Weights of a small image captioner: encoder arch vit, encoder activation gelu.
Rows from block 3 of the image encoder of a small image captioner, named by matrix and row number. Rows with one number within an expert belong to one neuron, the router's apart. Each number is 128 + 32 x the weight over its row's rms, rounded and kept within 0 to 255. All counts start at 0.
Before each expert's rows are labels from the 100 images, of 14848, where the router gives the expert most weight on average: "place" is the part of the image that holds the peak. Only what is clearly more common there than usual is listed. The data: regions of photos with short descriptions (Visual Genome).
# router: router (encoder.blocks.3.mlp.router.weight, 4x160, trained with AdamW), inputs 0-79
# up: expert up (encoder.blocks.3.mlp.up, 4x80x160), inputs 0-79
# down: expert down (encoder.blocks.3.mlp.down, 4x160x80, transposed), outputs 0-79

# expert 1
place: top left
router.1 [126  56 168  86 113  99  92  68 111 157 100 118 180  48 127  76 113 119 147 146 150 136  92  98 120 122 113 129 122 125 140  99 155  65 114 146 137 167  88 124 113 113 127 153 131 116  99 154 125  64 121 129 173 136  84 163 178 145 123 149  85  87 112 106 203 105 155 147  74 113 100 136 117  91 105 152 115 154 121 160]
up.0 [126  87 114 103 107 192 106 152 137 114  81 187 176  91 134 105  98 166 153 122 130 155 109 114 181 179 109  90 181 136 139 140 134 115 157 132 103 196 126  60 146 141  95 123 121 139 143 116  96 164 114  91 103 130 108  81 151 101 129 121 146 138 156 157 142 146 100 143  70 127 196 155 142 129 102 181 118 119 148 101]
down.0 [168 114 110 138 133 138 135 110 144 110 108 182 122 175 159  85 112  87 136 149 110 160 120 150 100 176 130  99 110 174  98 157 139 122 108 130  75 137 118 189  37 130  82 135 103 158 110 156 169 120 105 118 106 115 109  84 130 111 110 106 117 182  81 120  90 111 110 201 171 125 145 190  63 162  90 209 110 106  99 153]
up.1 [ 74 110 119 120 136 135 156 131  74 134 170 163 148 155 157 118 174 156 116 123 137 126 183 139 223 133 135 136 164 168  86  58  91 136  81 103 171 131 129 177 129 163 156 117 171 161 104 120 127 168 152 125  65  85 128 127 147 136  95  79  89  97 156 115 155 133 116 190 134 167 164 128 158 126 110  74 130 110  97 147]
down.1 [197 140 149 161 205  97 141 140  99 125 108 107  81 103 150 155  82 207 174 108  85 134 106 142 144 108 105  98 131 141  57 165  97 116 145 155 135 117 127 106 148 143 122 116 171 101 140 127 123 109 154  95 174 103 102  83  91 148 113 147 111 151 187 143  82  54 156 111 130 163 107 142 170  94 110 113 102 118 111 117]
up.2 [109 121 153 157 172 115 173  56 147 124 169 146 145 141 156  60 118  45 124  99 147  97 136 117 102  91 135 150 147 127 116 125 142 131 169 102 131 119 138 159 183 156 149 115 120 125 155 152 104 123 119 112 174 139 143 125 165  76 147 162 107 132 179 131 156 103 170  57 180 140  77  72 160 144 108 103 152 121 150  93]
down.2 [183  98 130 116  93 148 164 128 129  90 179 107 122 160  80 151 128 142 114 116 154 139 109 177 121 103  58  76 123 116 112 155 152 102 142  93 126 159 150  91  92  98 120  63 134 106 144 134  72 142 110 143  96 100 194 190 150 116  85 131 134 152 166  50 110 199 164 125 125 166 163 148 154 133  53  87 145  69 148 149]
up.3 [108 108  93 159  78 111 174  97 161 115 116 159 138 105 129 120 112 153 128 155 193 147  79 180 164 160 152 105 122 145 112  99 157 117 149 141 224  99 135 103 134  92 188 149 129 169 117 109  93  95 107 124 108 143 134 140 152  71 150  76 129 118 134 127 143 151  99  75  64 137 108 156 146  58 127 142 115 153 105 168]
down.3 [150 133 179 107 120 160 100 128  90 149  89  90 142 150 154 166 130 123 163  74 108 116 107 148  66 138 151 111  79 125 174 144 142 125  65  93 113 172 145 145  79 138 105 168 123 122  78 140 149 141 141 128 163 128  97 128 117 146  86 208 177 176 135 165 110  73  80 131 131 110 191 119  97 179 129  75 157 161 138 133]
up.4 [220 139 109 160 126  79 110 103 156  69 176 160 160  84 132 132  85 139 166 116 108 136 141 159 137 150 160 156 171 143 129  90 108 153 137 138 129 188 172 146 144 201  97 141 123 130 168  97 129 118 119 117 170 102 153 116 181  85  88 130  55 198 102  97 101 116 166  79 179 150 114 106 106 108  93 152 136  97 128 189]
down.4 [102 117  44 156 119 140 133 140 136  76 171 160 156  87 139 139 123 144  89 131 123 182 129 149 133 139 132 168 137 121 124 130 125 185 155  66 120  89 174 148 109 112  93  97 112  87 111 161 103 134  95 106 119 138 145 120 116 119 135 102  99 128  90 156 133 140 154 124 185 202 113 112 104  98 118 174 179 108 131 118]
up.5 [157 155 109 129 125 159  93 108 169 125  97 100 126 123 149 127  91 149 186 153 145 127 122 136  90 136 144 140 135 128  90 150 162 185 125 159 116 132 148 107 103 170  98 126 103 151 150 153 117 179 124 202 113 165 101 187  94 100 134 146 132 190 169 130  95 101  61  77 151  90 129 109 111 120 168 117 147 120  84 159]
down.5 [113 150 153 129  61 120 141 136 109  86 126 136 105 214 111 174 128 166 134 166 123 140  51 105 143 140 145  89 109 116 209  87 138 111 125 145 127  99 126 108 128 128 126  90 167 115  74 106 158 123  95  41 122  90 120 109 133 217 185  74 149 117 133 118 171 120 104 141 154 113 153  95 130 153 123 136 171 150 139 168]
up.6 [ 74 149 135  84 172 114  94 118 171 124 139 120 105 148 142  71 130  97 111 129 177 122 155 136  95 118 136 158 128 160 161 163 185 148 100  78 122  80 118 116 174 107 145 101 124 124 161 141 100  83 136 103 152 138  90 101 120 198  98 167 138  98  95 133 165 183 152  83 166 116 124  94 177 163 121 145  97  97 207  99]
down.6 [202 140 140  89 133 147 149 146 104 151 108  77 136 115  98 117 166 114 146  89 177 144 149 163 131 167 109 137 122  80 130  85 120 103 163 161 140 132 182 179 112 159 134  53 168 154 145  98  50 176 122 115 119 129 136 177 105 159 140 144  62 182 115 117 107  95 131 168 155 101 138 190 153 120 153 116 148 111 137 147]
up.7 [166 131 145 120 163 112 135 143 154 104 184  81  60 158 151 154 122 141  82 114 122 140 126 154 178 110 154 117 197 124 134 124 183 121 146 130 189  79 119 130 147 144 105 189 166 170 160  99 129 110 102 109 108 146 172 139 122 138  93 160 120 102  97 197 145 126 178  66 102  90 164 111 147  98 132 100  76 126  69 160]
down.7 [102 150 131 117 141 143 155 169 129 106 115 124 120 116 114 163 107 106 122 157 142 141 114 102 103 160 172 167 115 109  99 136 192 127  85 158 144  96 108 228 140 154 183 154 126 139  97 175 116 177  83 124 141 175 121 140 154 116  75 177 193 132 135 150 144 111 102 145 155 144  91 167 117 182 127 105 145 111 153 131]
up.8 [135 197  88 162 121 101 196 170 120 132 173 114 146  85 103 162 156 124  67  86 128  86 108  98 173 107  71 130 148 153 183 135 171 107  92 183 174 138 147 161  90 101 151 117 146  92  53  96 153 144 136 136 131 131 100 107 139 138 151 119 122 141 165  94 112 157 158 109 138 109  89 120  98  99 144 159 131 154 166 177]
down.8 [150 106 161  69 131  70 150 100 159  84 149  80 156 111 171 124 141 112 192 180  76 156 101 178 173 162 163 115 179  99 130 118 120 127  70  75 113 100 171  60 130 163 188 165 132 145 110 168  72 139 130 132 149 133 103 204 119 116 117 167 148 137 135 123 187 146 183  57 126 152 150 198 152 181 132 143 117  98  82  93]
up.9 [ 71 165 132 141 116 111  98 153  99 131 154 102  92 165 194 118 155  97  84 121 171 135 128 151 174 119 166 128  79 153 128  67 149 131  83 124 136  94 112  55 144 116 123 187  89  73 123 115 141  83 137 147  92 111 108 138 140 177 153 128  95 145 101 131 118 186  92 154  73 113 144 140 155  92 126 158 117 129 142 130]
down.9 [142  69 141  74 202 111 176  69 144 143 145 159 119 107 134 118 119 163 142 111 112 162 197 144 202 114 128 155 143 130 127  82 189 127 145 113  91 135  83 145 119 179  79 130 133 130 180 128 156 158  90  65 165 143 148 110 139  80  65 130  62 109 132 121 128 172 101 128  98  93 155 159  96  78 133 205 179 129  63 135]

# expert 3
place: centre
router.3 [165 150 108 157 119 136  87 125  67 130 137 107 122 143  94 146 156 119 174 113 182  87 175  83 180 142 146  99 124 156  91 114 109 186 214  69 120  93  98 146 144 119 117 116 136 180 125 125 114 150 161 117  89 137 200  72 158 149 127 107  98 110 107 140 131 176  81 157  94 138  87 115 123 141 167 139 134 113 110 137]
up.0 [105 158 125 105 152 176 143 106 114 140 113  99 124  36 117 147 173  99 140  81 136 151 148  94 121 160  82 133 127  86 115 112 153  98 160 117 170 103 126  75 155  74 140 147  90 118 124 102 160  61 112 115 100 198 186 110 144  99 168 167 137 125  96 141 141 168 160 166 100 190 100 167 211  57 202 107 135 115 156 146]
down.0 [106 118 118  92 155 142 104 150 130  99 133 181 166 132 156 129  89 177 116 137 129  77  88  87 138 153 107 159 107 173 175 147  85 134 150 105 111 141 172 174 148 181  85 185 161 194  73 120 111 142 185 169  99 116 142 135 165 113 149 102  98 186 134 103 105  85  78 103 122 151  78 127 152 159 141 132  90 113 129 120]
up.1 [120 150 158 114  68 117  58 159 108 137  52 143 185 133 169 126  90 126  90 101 139  50  73 136 103  57 122  76  97  64 137  67 149 172 140 131 117 128 119  97 148 157 140 114 130 160  87 181 141 133 157 114 142  94 154 186  97 127 184 156  66 129 155 133 122 113 137 170 158 157 133  81 134 170  90 119 111  79  92  79]
down.1 [142 124 106 193 120  89 118 163 142 159 138 124 103 135 117 132 104 102 132 206 136 172  95  94 135 132 116 137 163 139  41 107 165 120  95 132 105 179  85 115 136 111 166 125 101 119 169  97  70 128 117 107 144 156 129 144 156  56  73  84 138  97 102 182 177 138  92 115 146 145  97 134 147  98 153 196 161 107 159 127]
up.2 [151 171 162 157 170  91 161 137 108  97 135 133 158 107 128  85 106 163  98  97  58 114 164 139 118 137 185 169 131 129 102  79 117 152 118 111  91 118  97 113  88 171 179 157  96 122 144  90 198 139  85 133 193  94 105 133 129 133 133  54 140 174 112  77 149 133 131 114  82 157 132  68 142 150 105  97 145 123 151 146]
down.2 [ 81 117 117  78 114  91 177 138 129 143 131 154  91 106 131 124 170 178 103 166 150 108 120  99  97 110 145 103 137 147 123  86 124 166 135  95  99 135 114  93 130 138 119 136 148 155 116  91 145 131 108 168 110 154 154 163 140 132 132 108 134 159 117  84 185 104 139 124  89 166 145  49 169 169  67 163  90 144 143 157]
up.3 [130 188 132 135 169 133  69 108 148 139 123 114  78 137 174 152  93  43 164  87 180 136 139  81  64 155 155 105 129 137 135 149 155 112 138 152  94 126 153 159 109  77 144  83 162 138  95 105 110 138 159 103 151 101  83 178 122 144 149 118 172 121 117  80 126 115 182 132 141 168  94 165 146 189 142 156  82 132 153  87]
down.3 [129 127 156 146 100 193 115 194 149 145 123 102 108 102 116 103 124 142  86 167  88 142 100 149 150 125 122 110 124 125  88 109 108 161  91 131 153 114  93 147  66 110 117 124 154  95 118 109 199  53 117 215  87 204  85 128 136 114 133 113 115 172 129 185  91 119  75  51 152 108 159 123 111 122  96 115 180 126 125 150]
up.4 [ 71 125 149  92 128 178  88 159 107 130 102 124 155 138 144  95 198  88 135  99 161 123 144 136 147  93 112 129 172  83  97 133  85 159 127  86 135 106  62  78 159 146 123 155  90 104  91  72 145 144 160 129 125 155 206 196 153 116 136 125 108 133 151 190 183  84 122 140  78 154 153 143 146 106 117 152 117  83 127 130]
down.4 [155  80 109 128 137 193 174 164  89 108  96 115 157 158  85 107 156 117 146 120 119 132 105 135 144 139 101 119 131 130 135 151 145  75 179 126 121 120 102 103 143 136 101 133 158 147 166  68  70  49 128  97 157 196 169 162 117 179 199 117 131 114 108 160 206 191 147 163 131 159 126  90 149 176  82 150  87 163 141 114]
up.5 [114 111  73 120 137 137  77 148  57 143 116  74 144 118 127 117 106 122  83 151  90  78 115 128 104 175 107  96 143 113 102 133 119 154 167 171 131 167 105 145 150 182  75 188  55 110 163 146  97 102 151 119 165 191 121 118 204  78 117 121 131 127 120 130 115 143 173  84 120 169 160 123 155 134 113  91 130 128 105 182]
down.5 [111 118 157 119 121 107 133 165 120 119 180 140 124 183 122 101 112 151 134  38 141 135 109  86 179 159 137 114 146 133  87 198 164 146 125 120 142 101 154  72 147  76 112 127 163 158  95 164 186 127 151 115 114 174  85  97 136  93 163 127 174 123 130 116 154 107 144 171 135  66 121  79 103 148 118  71 120 197 148 130]
up.6 [125 138 181 154 112 125  99 124 159 155 102 100 143 119 107  52 120 182 121 118 188 171 192 109 174 220 124 135 143 123 118 125 154 124 121  75 148 161 105 107  95 155 142 140 194 174 116  82 125 105  98 178 149 180 145  89 135  96 172 117 147 145 165 155  91 130 141 144 109 129 117 113  97 118 113 119 134  94 115 166]
down.6 [126 107 121  68 123 112 102 175 113 139 128 149 117 134 147 159 119  62  90 130  68  99 107 127  76 134 120 143 124 189 146 104  75 147 143 116 126  96  75 192 174 127 209 136  89 152 115 125  66 142 150 171  97 119 132  95 110 123 191 112 126 153 151 107 156 114 150  97 127 103 145 146 108  71 132 134 131 133 118 134]
up.7 [125 159 140 132 100 159 146 136 123  83 150  69 132 171 117 164 165 130 109 131 177  94 107 158 143 140 156 170  55 132 158 117 125 110 173  86 112  92 150  98 186 148 140 152  26 132 126 168 149  96  93 106 143 147 184  97  72 129 153 162 103 134 107 100 132 151 116 143 133  84 149 151 188 188 175 150 102  69 111 174]
down.7 [ 99 101  94 152 131  75 107 148 137 151 197 155 125 144 117 101 112  80 168 120 161 132  85  58 162 171 113  69 122  12 152  80 108 102 120  77 110 173  91 199 139 111 139 128  95  55 121 177 148 169 110 116 129  86 119  89 143 147 116 138 109 128 125 101 127  93 111 114 118 108 137 140 139 138 138 113 215 162  94 143]
up.8 [109 148 139 136 221  96 123 132 179 102 118 117  82  79 117 112  92 136 163 102 132 133 102 120 150 157 174  85 153 117 123 113 116 113 113 150 160  90  72  79 142 108  83 146 116 177 161 101 114 102 120  72 165 167  95 116 212 166 118 120 168 140 181 140  87 138 136 147 102 139  45  91 149 131 124 195 159 108 145 105]
down.8 [132 139 106 113  71 203 134 107 162 112 147 106 180 141  85 131 135 154  70 101 123 127 122 118  59 156 134 173 137 128 206 122 117 115 162 155 106 109 140 134 106  74  78 121 120 121 180  93  84 144 169 150  96 105  78  42  81 186  62 118 114  98 194 140 149 129 120 140 146 129 193 177 126 151  69 136 128 181 145 118]
up.9 [125 100 105 133 123  66 149 125 193 190 135  75 128 109 127 148 125 129 132 142 125 159  79 121 151 212 130 209 106 141 159  94 119  91 133 173  95 112  31 119 149 126 141 141 122 130  82 116 146  74  75 176 132  68  80 193 101 147  61 115 146 120 120 102  63  94 110 146 167 142 111 138 140  96 132 209  82 167 129  95]
down.9 [136 210  73 117 163 122 183 122 177 123 151 138 103 134 131 112 153 135 176  96 134 168 176 124 144 110 113 120 130 152 150 120 205 119 134 141  66 129  54 136 162 125 115 122 151 200  99 156 158  86 152 170 152  86 130 116  59  86 132 102 128 126 116 125 137 121 139 164 136 175 101 198 199 134 143  71 109 149  79 161]

# expert 2
place: top centre
router.2 [166 168 100 125 154 126 209 181 196 106 121 168 113 172 142  96 135 118 117 131 118 150 109 107 148 126 172 107 108 129 140 181 162 167 112 173 111 152 150 176  68 147 122 145 125  53 162 150 120 128 134 113 112 178 147 119 106 126 124 136 135 155 211  96  76 115 105 147 191 114 134 115 124 160 100 130  70 124 184  82]
up.0 [161 113 103 159  77 204 158 149 177  77  99 138 164 116 108 138 127  96 138  96 160  93 106 145 143 115 106  81 147 102 189 180 135 139 139 172 128 155 128 185 181 113 164 103 103 113  96 100 110 138 134 148 115 171 166 134  74  84 134 115 119 148 149 139 117 190 123 112 174 139 111 100 112 161  73 195  90  43 145 173]
down.0 [146  90 142 105 127 133 165  60 141 137 118 102  94  67 164 122 168 131 100 117 132 145 175 113 113 130  82 147 182 114 155 132 150  74 122  68 193  96 163 175  75  97 102 139 122 116 138 130 144 157 150 158 188  82  88 100  87  95 119 142 135 133 209 104  97 119 197 163 124 174 140  71 197 140 115 128 198  63 128 133]
up.1 [107 157 146 131 160  76 102 102 111 160 120 144 152 123 130 171 187  70 142 135 135 133 148 152 106 148 112 145 127 159 114 106 159 111 108 100 157 191 128  95  96 155 109 126  99 139 122 129 141 128 128 119 128 101 149  98  95  99 105 110 172  99 131 121 107 108 117 131 146 145 160  96 101 192 188 184  95 111 176 133]
down.1 [128 133 178 133 159 120 126  83  77 166  72 164 120 124 153  77  97 141 135 126 121 119 199 154  91 107 129  90 150 132 180 185  90 158 164 107  74  71 124 113 143 158 113 115 112 113 119 107 189 131 143 143 118 137 110 114 100 187 104 158 126 112 131 102 121 116 183 131 163 139 125 142 148 137  64  87 181  42 117 145]
up.2 [109 152 124  87 139 134  77 139 130 150 145 130 104 151 198 108 151 111 113 123 148 127 105 149 141 129 134 149 176 128  95 114 147 144 126 154 141 139  87 119 110 132 120 150 130  95 141  96 158 158 120 127 119 157  70 111  95  92 137 115 143  86  36 109 114 184  89 162 149 150  87 163 100 103  38 116  90 113 108 126]
down.2 [ 95 104 111 129 124 133 131 108 132 116 150  92 112 145 124 135 162  84 121  51 201 185 113 116 177 124  87 115 181 144  60 124 111 147 149 128 158 129 119 121 118 103 186 193 138 100  63 121 146 163 127  94 139  97 109 120 101 131  89 142 126 106  71 159 161 123 175 123 126  91  80  88 130 166 165 130 134 140 179 178]
up.3 [ 65 178 119  92  68 121 154 183 184  81 125 104 112  86 119 137 134 161  77  84  79 129  65 141  81 135  87 108  87 106 136 118 146 116  21 156 135 146 145  93  89 192 144 149  87 105 115 154 205 105 122  90  78 141 130  94 136  47 143 161 112 113  98 104  87 105 140 113 154 153 129 168  95  63 187 157 129 136 149 120]
down.3 [106 125  99 185 186 115 142 130  98 105 187 125 143 106  94  96  95 171  91 111 103  84 144 110 112 100 166 177  80 157 114 106 147 155 115 164 114 131 144 164 119  70 108  75 140 125 120 126 113  82 156 161 142  97 136 104  87 149 130 137 163 116 103 147 151 200 128 197 130 109 241  54 162 149 100 107  96 152 136  76]
up.4 [181 175  77 115 172 109  95 152 148 131 100  64 146 154 105 123 123 128 109 191 136 166  48 127 150 176 214  56 162 152  92 117 123 150 181 101 145 145 144  95 101  86 144 153 161 113 134 110 148 132 129  99 153  74 195 156 111 104 144 121 115 129 127  98  92  99 127  92 101 130 120 103 155 106 189 127 175 143 141 117]
down.4 [121 183 135 137 146 124  86  93 115 134  67 135  91 109 165 145 148 112  82 172  79 124 121 119 153 152 111 169 126 116 128 103 148 131  80 162 128 159 107 104 145 204  91 129 126 154 173 120 101  91 151 135 187 114 129 136 139  90 103 101 140 141 102 155  94 138 117 120 150 156 101 186 135  74 145  97 146 164 160 136]
up.5 [113 110  98 119 117 186 177 153 176  92  71  67 153 104 145 145 123 112 156 123 171 126 104 193 148 172  76 174 116  98 144 156  95  75 133 149  93 102 115 142 132 143 111 178 134 114 150 127 170 124 111 105 126 151 177 112 123 180 131  79 135  75  56 142 115  91 113 148 110 115  95  84 139  82 136 130 153 138 175 127]
down.5 [151 138 132  69 146 103 131 177 131 165  65 106 118 176 151 172 175 168 183 153  93  77 148 139  99 109 184  74 110 136  85 133 150 130 108 116 111 113 146 133 125  79  59 119 161 157 134  90 161 144 101 124 103 133 142 121 121 100 149 166 173 137  81 115 185  70 145 142 136 132 105 149 158 128 160  93 139  94  86 170]
up.6 [164 104 159 110 125 132 112 146 182 161 105 101 103 118 110  99 160 148 167 115 196 115 165 132 138 130 157 141 142 160 147  94  85 185 144  57 187 103 116 135 116  89  97 133  86  79 126 168 177 215 181 101 157 156 147 126 162 139 109 144  81 164 106 135 157 161 117 106 138 140 131  76 183  77  94 185 140  56 128 104]
down.6 [153  95 105 123 124 129 122 129 162 121 141 164 161 158 136 123 157  95 172  60 172  62 116 134 113 105 120  62 135 138 145 108 103 131 181  66  87 156  91 141 124 124 136 122 157 127  63  92 140  95 119 128 113  86 135  92 163  54 159 122  87 118 159 171 147 187  92  48 128 132  65 145 144 106  76 182 178  90 116 120]
up.7 [ 92  94 152  99 130  96 157 102 110 113 199 124  83 167 110 137 146 137 121 115 180 173 137 173 111 150 154 142 143 127 105 136 141  94 124 136 155 135 182 107  80  91 130 106  86 110  78 161 177 145 137  88 104 175 145 132  85 159  81 116 156 138  99 180 106 112 123  84 110 106 195  98  64 184 166 126 106 155 125 174]
down.7 [ 93 113 121  92 161 154 123 172  92  37 133 124 143 128 103 121  96  86 116 126 125 138 186 140 162  78 101 139  81 127  96 138 146  78 134 164  73 131  93 110  93  97 141  99  66  82 151 181 184 140 113 138 153 143 146 142 127 151 138 106  48  88  80 116  92 175 118 128 137 132 148 168 108  95 141 102 169 189 111 152]
up.8 [153 111 103 113 144 135 143 155 178  87 161 118 110  93 182 113 147 119 194 131 100 142 122  92 177 130 198 130  45 158 112 110 118 139 129 103 131  88  81 121 133 104 148 209 105 203 108 143 121 111 151  92 168 113 119 127  85 112 125 102 122 159 184  99  90 110 131 163 144  90 133 127 136 181  75 151 135  86 132 134]
down.8 [166 117 117  95  93 119 168 153 122 147  80 148  72 102 110  76 109  63  72 128 153 149  76 126 122 102 145 192 185 118 103 112 148 110 130 100 152 123 131 141 108 135 170 126 113 102  99 121 170 184  88 218 111 122 118 114  30 126 158  85  99 116 141 135 144 137 117  92 102 156 136  98 156 105 137 109 134 134 124 141]
up.9 [ 99 136 115 100 134 145 149 121 155 101  78 120 115 144 107 127 126 152 175 109 117  95 157 153  95 125 159 109 105 162 146 150 108 142 110 128 106 107  95 118 131 127 160 157 126 115 140 110 145 112 126  91 123  89  61 134 103 150 145  85 154 186  68 108  68 107 102 117 158 144  91  43 155 111 137 164 158 149 121 107]
down.9 [152 172 116 104  97 164  87 186 106 138 116 117 114 174 104  87 138 119  75 105 112 150 177 134  89 137 122 129 142 128 126 148 132  97 105 143  96 126 109 138 168 141  72 114 155 137 159 130 113  43 145 139 165  53 134 160 137 160 167 147  92  45 135 107 144 145 155 129 155 157 130 125 135 111 128 137 177 107 127 144]

# expert 0
place: bottom centre
router.0 [ 99  76 205 198  63 112 149 138  76  88 157 143  91 140 177 138 160  84 114 153  53 135 134 151  99  83 182  77 118 111 114 112 108 122 149 149  96 101 166  48 133 138 133 117 135 143 154 124 107 162 140 107 137 133 138  87  75 132 169 106 149 119  84 199 174 111 162  59 135 160 182 137 157  91 128  81 137 157 127  64]
up.0 [159 189  71 128 110 116  78 209 141 164 122 121 119 148 100 105 167 162 180 138 162 110 104 115 153 181  92 104 113  97 162  92 117 104  72 148 115 169 100  96 119  67 104 154 126  85  86 138 165 117 114 147 130 131 132  80 166 132 129  96  86 151  75 171 121 115  26 103  60 110 151 140 171 129 172 135 145 118 170 120]
down.0 [ 98 151 170 117 172 142 107 107 127 204 135  89 202 156 106 127 170 146  95 161 110 177 130 116  62 143 160 141 138 135 128  82 153 120 157  91  87 143 157 134 137 156 104 146  57 124 104 179 121 161  91 152 119 104 195 150 102 131  92 158 122 168 149 114 156 135 158  60 150 128 117 127 104 163 102 161 170 120 109  81]
up.1 [157  90 162 117 120 158 177 135 146  95  69 159 167 104 158 122 139 173 153 111 125 109 135 105 127 163 123 160 115 132 111 154 163  38 113 164 148  99 105 154 169 102 111 174  70 122  97 159 145 124 124 137 100  97  84 156 151  67 180 145 152  94 115 134 135 136 174  61 126 107 139 143 166 115 144 116 137 161 148  68]
down.1 [104 191  97 123 121 175 122  99 109 163 153  83  68 122 132  88 106  95  97 114 138 168 153 199 131 139 104  88 140 108  74 144 150 164 143  88 163  93 177 118  96 172 112 170 118 129  99 110 103 142 150  94 143 154 157 136 104 120 113 101  98  91 131 132 123 206 108 179 120 142  93  71  86 122 157 151 180 155 147 183]
up.2 [108 101 142 171 170  92 136 113  84 109  89 113 162  89  93 129 151 164 167 117 125 131  89 131  62 167 128 123 185 106 144 137 158 116 174 145 161 161  88  78 118 129 111 159 131 100 123  86 130 118 136 144 130 127 140  75 147  81 110 120 150 165 143 165 119 151 177  95 163 153  98 147 157 161 112 170  95 115 129 180]
down.2 [121 125 160 149 114 135 184 137 143  98 135 191  80 135 122 142  95 128 161 138  99 117 149 114 167 194 105 221 178 118  94 143 147 110 133 152 136 135 162 150  92 184 158 125 172 142 126 170 165 123 173 102 102 160 137  74 153 111 117 169 126 195 156 117 116  84 112 129 131 146  62  68  74 168  92 155 134  46  83 131]
up.3 [111 102 111 115 125 153 130 107 163 158  70 162 120 126 131 101 118 166  79 171 109 114 152 113 121  97 117 133 118 128 106 178 108 135 120 154 184 141 141  70 116  83 165 109 103 117 152 129 148 102 161  98 129 105 126 115  92 134 107 108 147 128 135 150  96 143 132 151  95 172 139 148 180 126 137 141 149 155  43 151]
down.3 [ 58 129 164  96 113 136 120 116 152 114 194 188 145 162 124 132  69 154 150  97 109  99 175 116  56 155 114 105  92 125 186 129  99  75 126  64  92 100 108 117 132 207 112  96 168 118 111  95  83 150 129 123 131 100 212 163 161  87 133 179  78  41 121  92 137 164  99 166 137 138 121 135 143  98 114 129 155  81 112 109]
up.4 [183 123 131 146  97 159 156 121 129 131 214 128  75  93 138  92 115 164 122 135 165 141 123  63 155 138 147 182 132 172  98 116 158 143  53 108 134 111 133  92 115 133 200 111 144 175 163 138 100 106 131 163  94  94  99 157 117 117 139 147 152 103 131 109 101 164 174  99 114 143 159 131  71  90 115  59 139 148 144 125]
down.4 [139 144 102 104 106 144 107 110 106 124  82 145 161 117 194 142 154 133 128 132 112  95 145 117 112 104 104 155 112 117  78 102  91 118 165 111 127 105 187 114 203 150 126 150 107 143  85 126 111 107 189 143 204  93 141 132 115 125 147 144 130 146 144 106 181 144 123 125 141 118  68 195  93 200  89 138 168 179 120  97]
up.5 [124 109 136 132 166 127 150 134 109 177 140 142 140 150  94  86 100 168 102 160 155 150 119  72 108 185 141  76 169  96 170  99 106 102 118 149 102 173 109 147 135 138 125 152 155 137 160 134 202 141  73 116 185 148 152 136 152  95 173 114 156 109  98 123 158  64 122  66 103 157 134  95 103 121 111 166 143 109 103  73]
down.5 [145 136 104 144 156  74 145 149 142 156 150 178 116 150  94 185 144  98 129 141 142  68 127 145 106 159 148 125 104 118 163 131 138 132  97 141 131 132  97  90  60 181 149 165 160 161 176 108 192 140  81  98  95 148 168  54 142 124 103 145 104 125 142 129 109 131  96 118  87 130 160  95 133 110 138 145 167 164 149 114]
up.6 [111  99 161 100 113 123 163 160 149 114 110 175 120 142 196 145 138 138  66 129  85 119 105 115 139 162  84 119 103 107 135 119 137 109  70 162 152 209 117  72 128 126 132 169 121 193 182  73 118  72 143 127  58 125  98  79 107 104 136 154 128 124  80 193 183 162 115 122 130 185 204  98 133 119 125 140 126 164 133 158]
down.6 [158 120 160 118 169 119 142 152 134  61 114  92 100 118 108 128 107 116 189 117  77 127 131 145 113 122 172 141  97 130 136 130  98 148 134 121 146 132 115  85  53 108 150  77 137 139 118  84 136  53 130 191 151  54  97 129 111 207  78 162  83  82 151 146  92 134 158 140 140 116 111 119 140 105 136 122 120 152 135  91]
up.7 [ 71 110 147 138 110 151  81  98 119 103 137  94 191  76  85 189 164 138 111 184 166  86  99 146  56 127 159 128  86 168 124 139 121 112 140 179 102 126 127 118 140 127 132 164 150 105 169 101 116 115 132 133 205 183 120 176 137  64  78  97 150 106 167 172 143  93 147 164 141  59 116 124  90 143 140  86 171 141 149 159]
down.7 [162 134 108 161 106 155 139 122 137  40  85 152 126 207 130 129 135 174 125 120  98 104  82  84  89 194 154 164 136 164 143 158  71 186 155 128 130 135 143 138 135 190 109 128 141 118 115 122 111 107  91 153 107 114  95 146 118 143  96 133  73 150 138 144 109  58 110 102 171 181 112 167 127 158 122 124 147 131  90  75]
up.8 [170 101  84  90 121 146 174  96  98 130 122 123 132 101  97 114 107 128  96  66 135 138  72 110 142 127 160  99 122 149 139 117  75 151  59 200 121  79 151 148 106 141  95 114 104 104 141 146 205 147 151 146 119 136 121  71 175  74 165  86  90 120  84  91 140  99 168  61 178 130 155  70 114 106  94 141 116 185 150 147]
down.8 [121  96 143 197 128 131 137 109 118 128 124  99 165 158 136 148 152 101 118 144 105 142  96 158 156  63 159 110 117 125 150 120  73 168 217 152 111 124  83 185 159 129 148 135 154 118 129 173 130 164 159 108  88  99  98 172 114  81 150  36 130 137 194  95 112  84 157 130  97 164 118 176 116 105 149  94 123 138 144 117]
up.9 [105 119  65 121 116 144 169 171 163 112  99 193 129 114  92 143 137 158  93  93  81 145 124 109 150 131 192 163  81 137  94 128 135 139 138  62 205 199 107 118 178  94 100 139 132 104 195 121  99  99 134 131 124 195  97 110 195 150 136 124 151 132 165 154 155 164 117 116 113 149 121 155 164  85 149 131  85 141 100 123]
down.9 [ 91  55 157 118 162 118  79 116 145 217 183 115 176  92 194  86 204 101 190 117 129 114 146 136 119 119 183 106  80  96 133  93 109 116 101 142 145 106 157 145  80 118 104 115 137 167 110 129 189 146 133 152 124 173 148 111 129 145  89  67 153 110 144 156 137 114 140  99  60 130 190 113 174 122 102 103 115 143 103 106]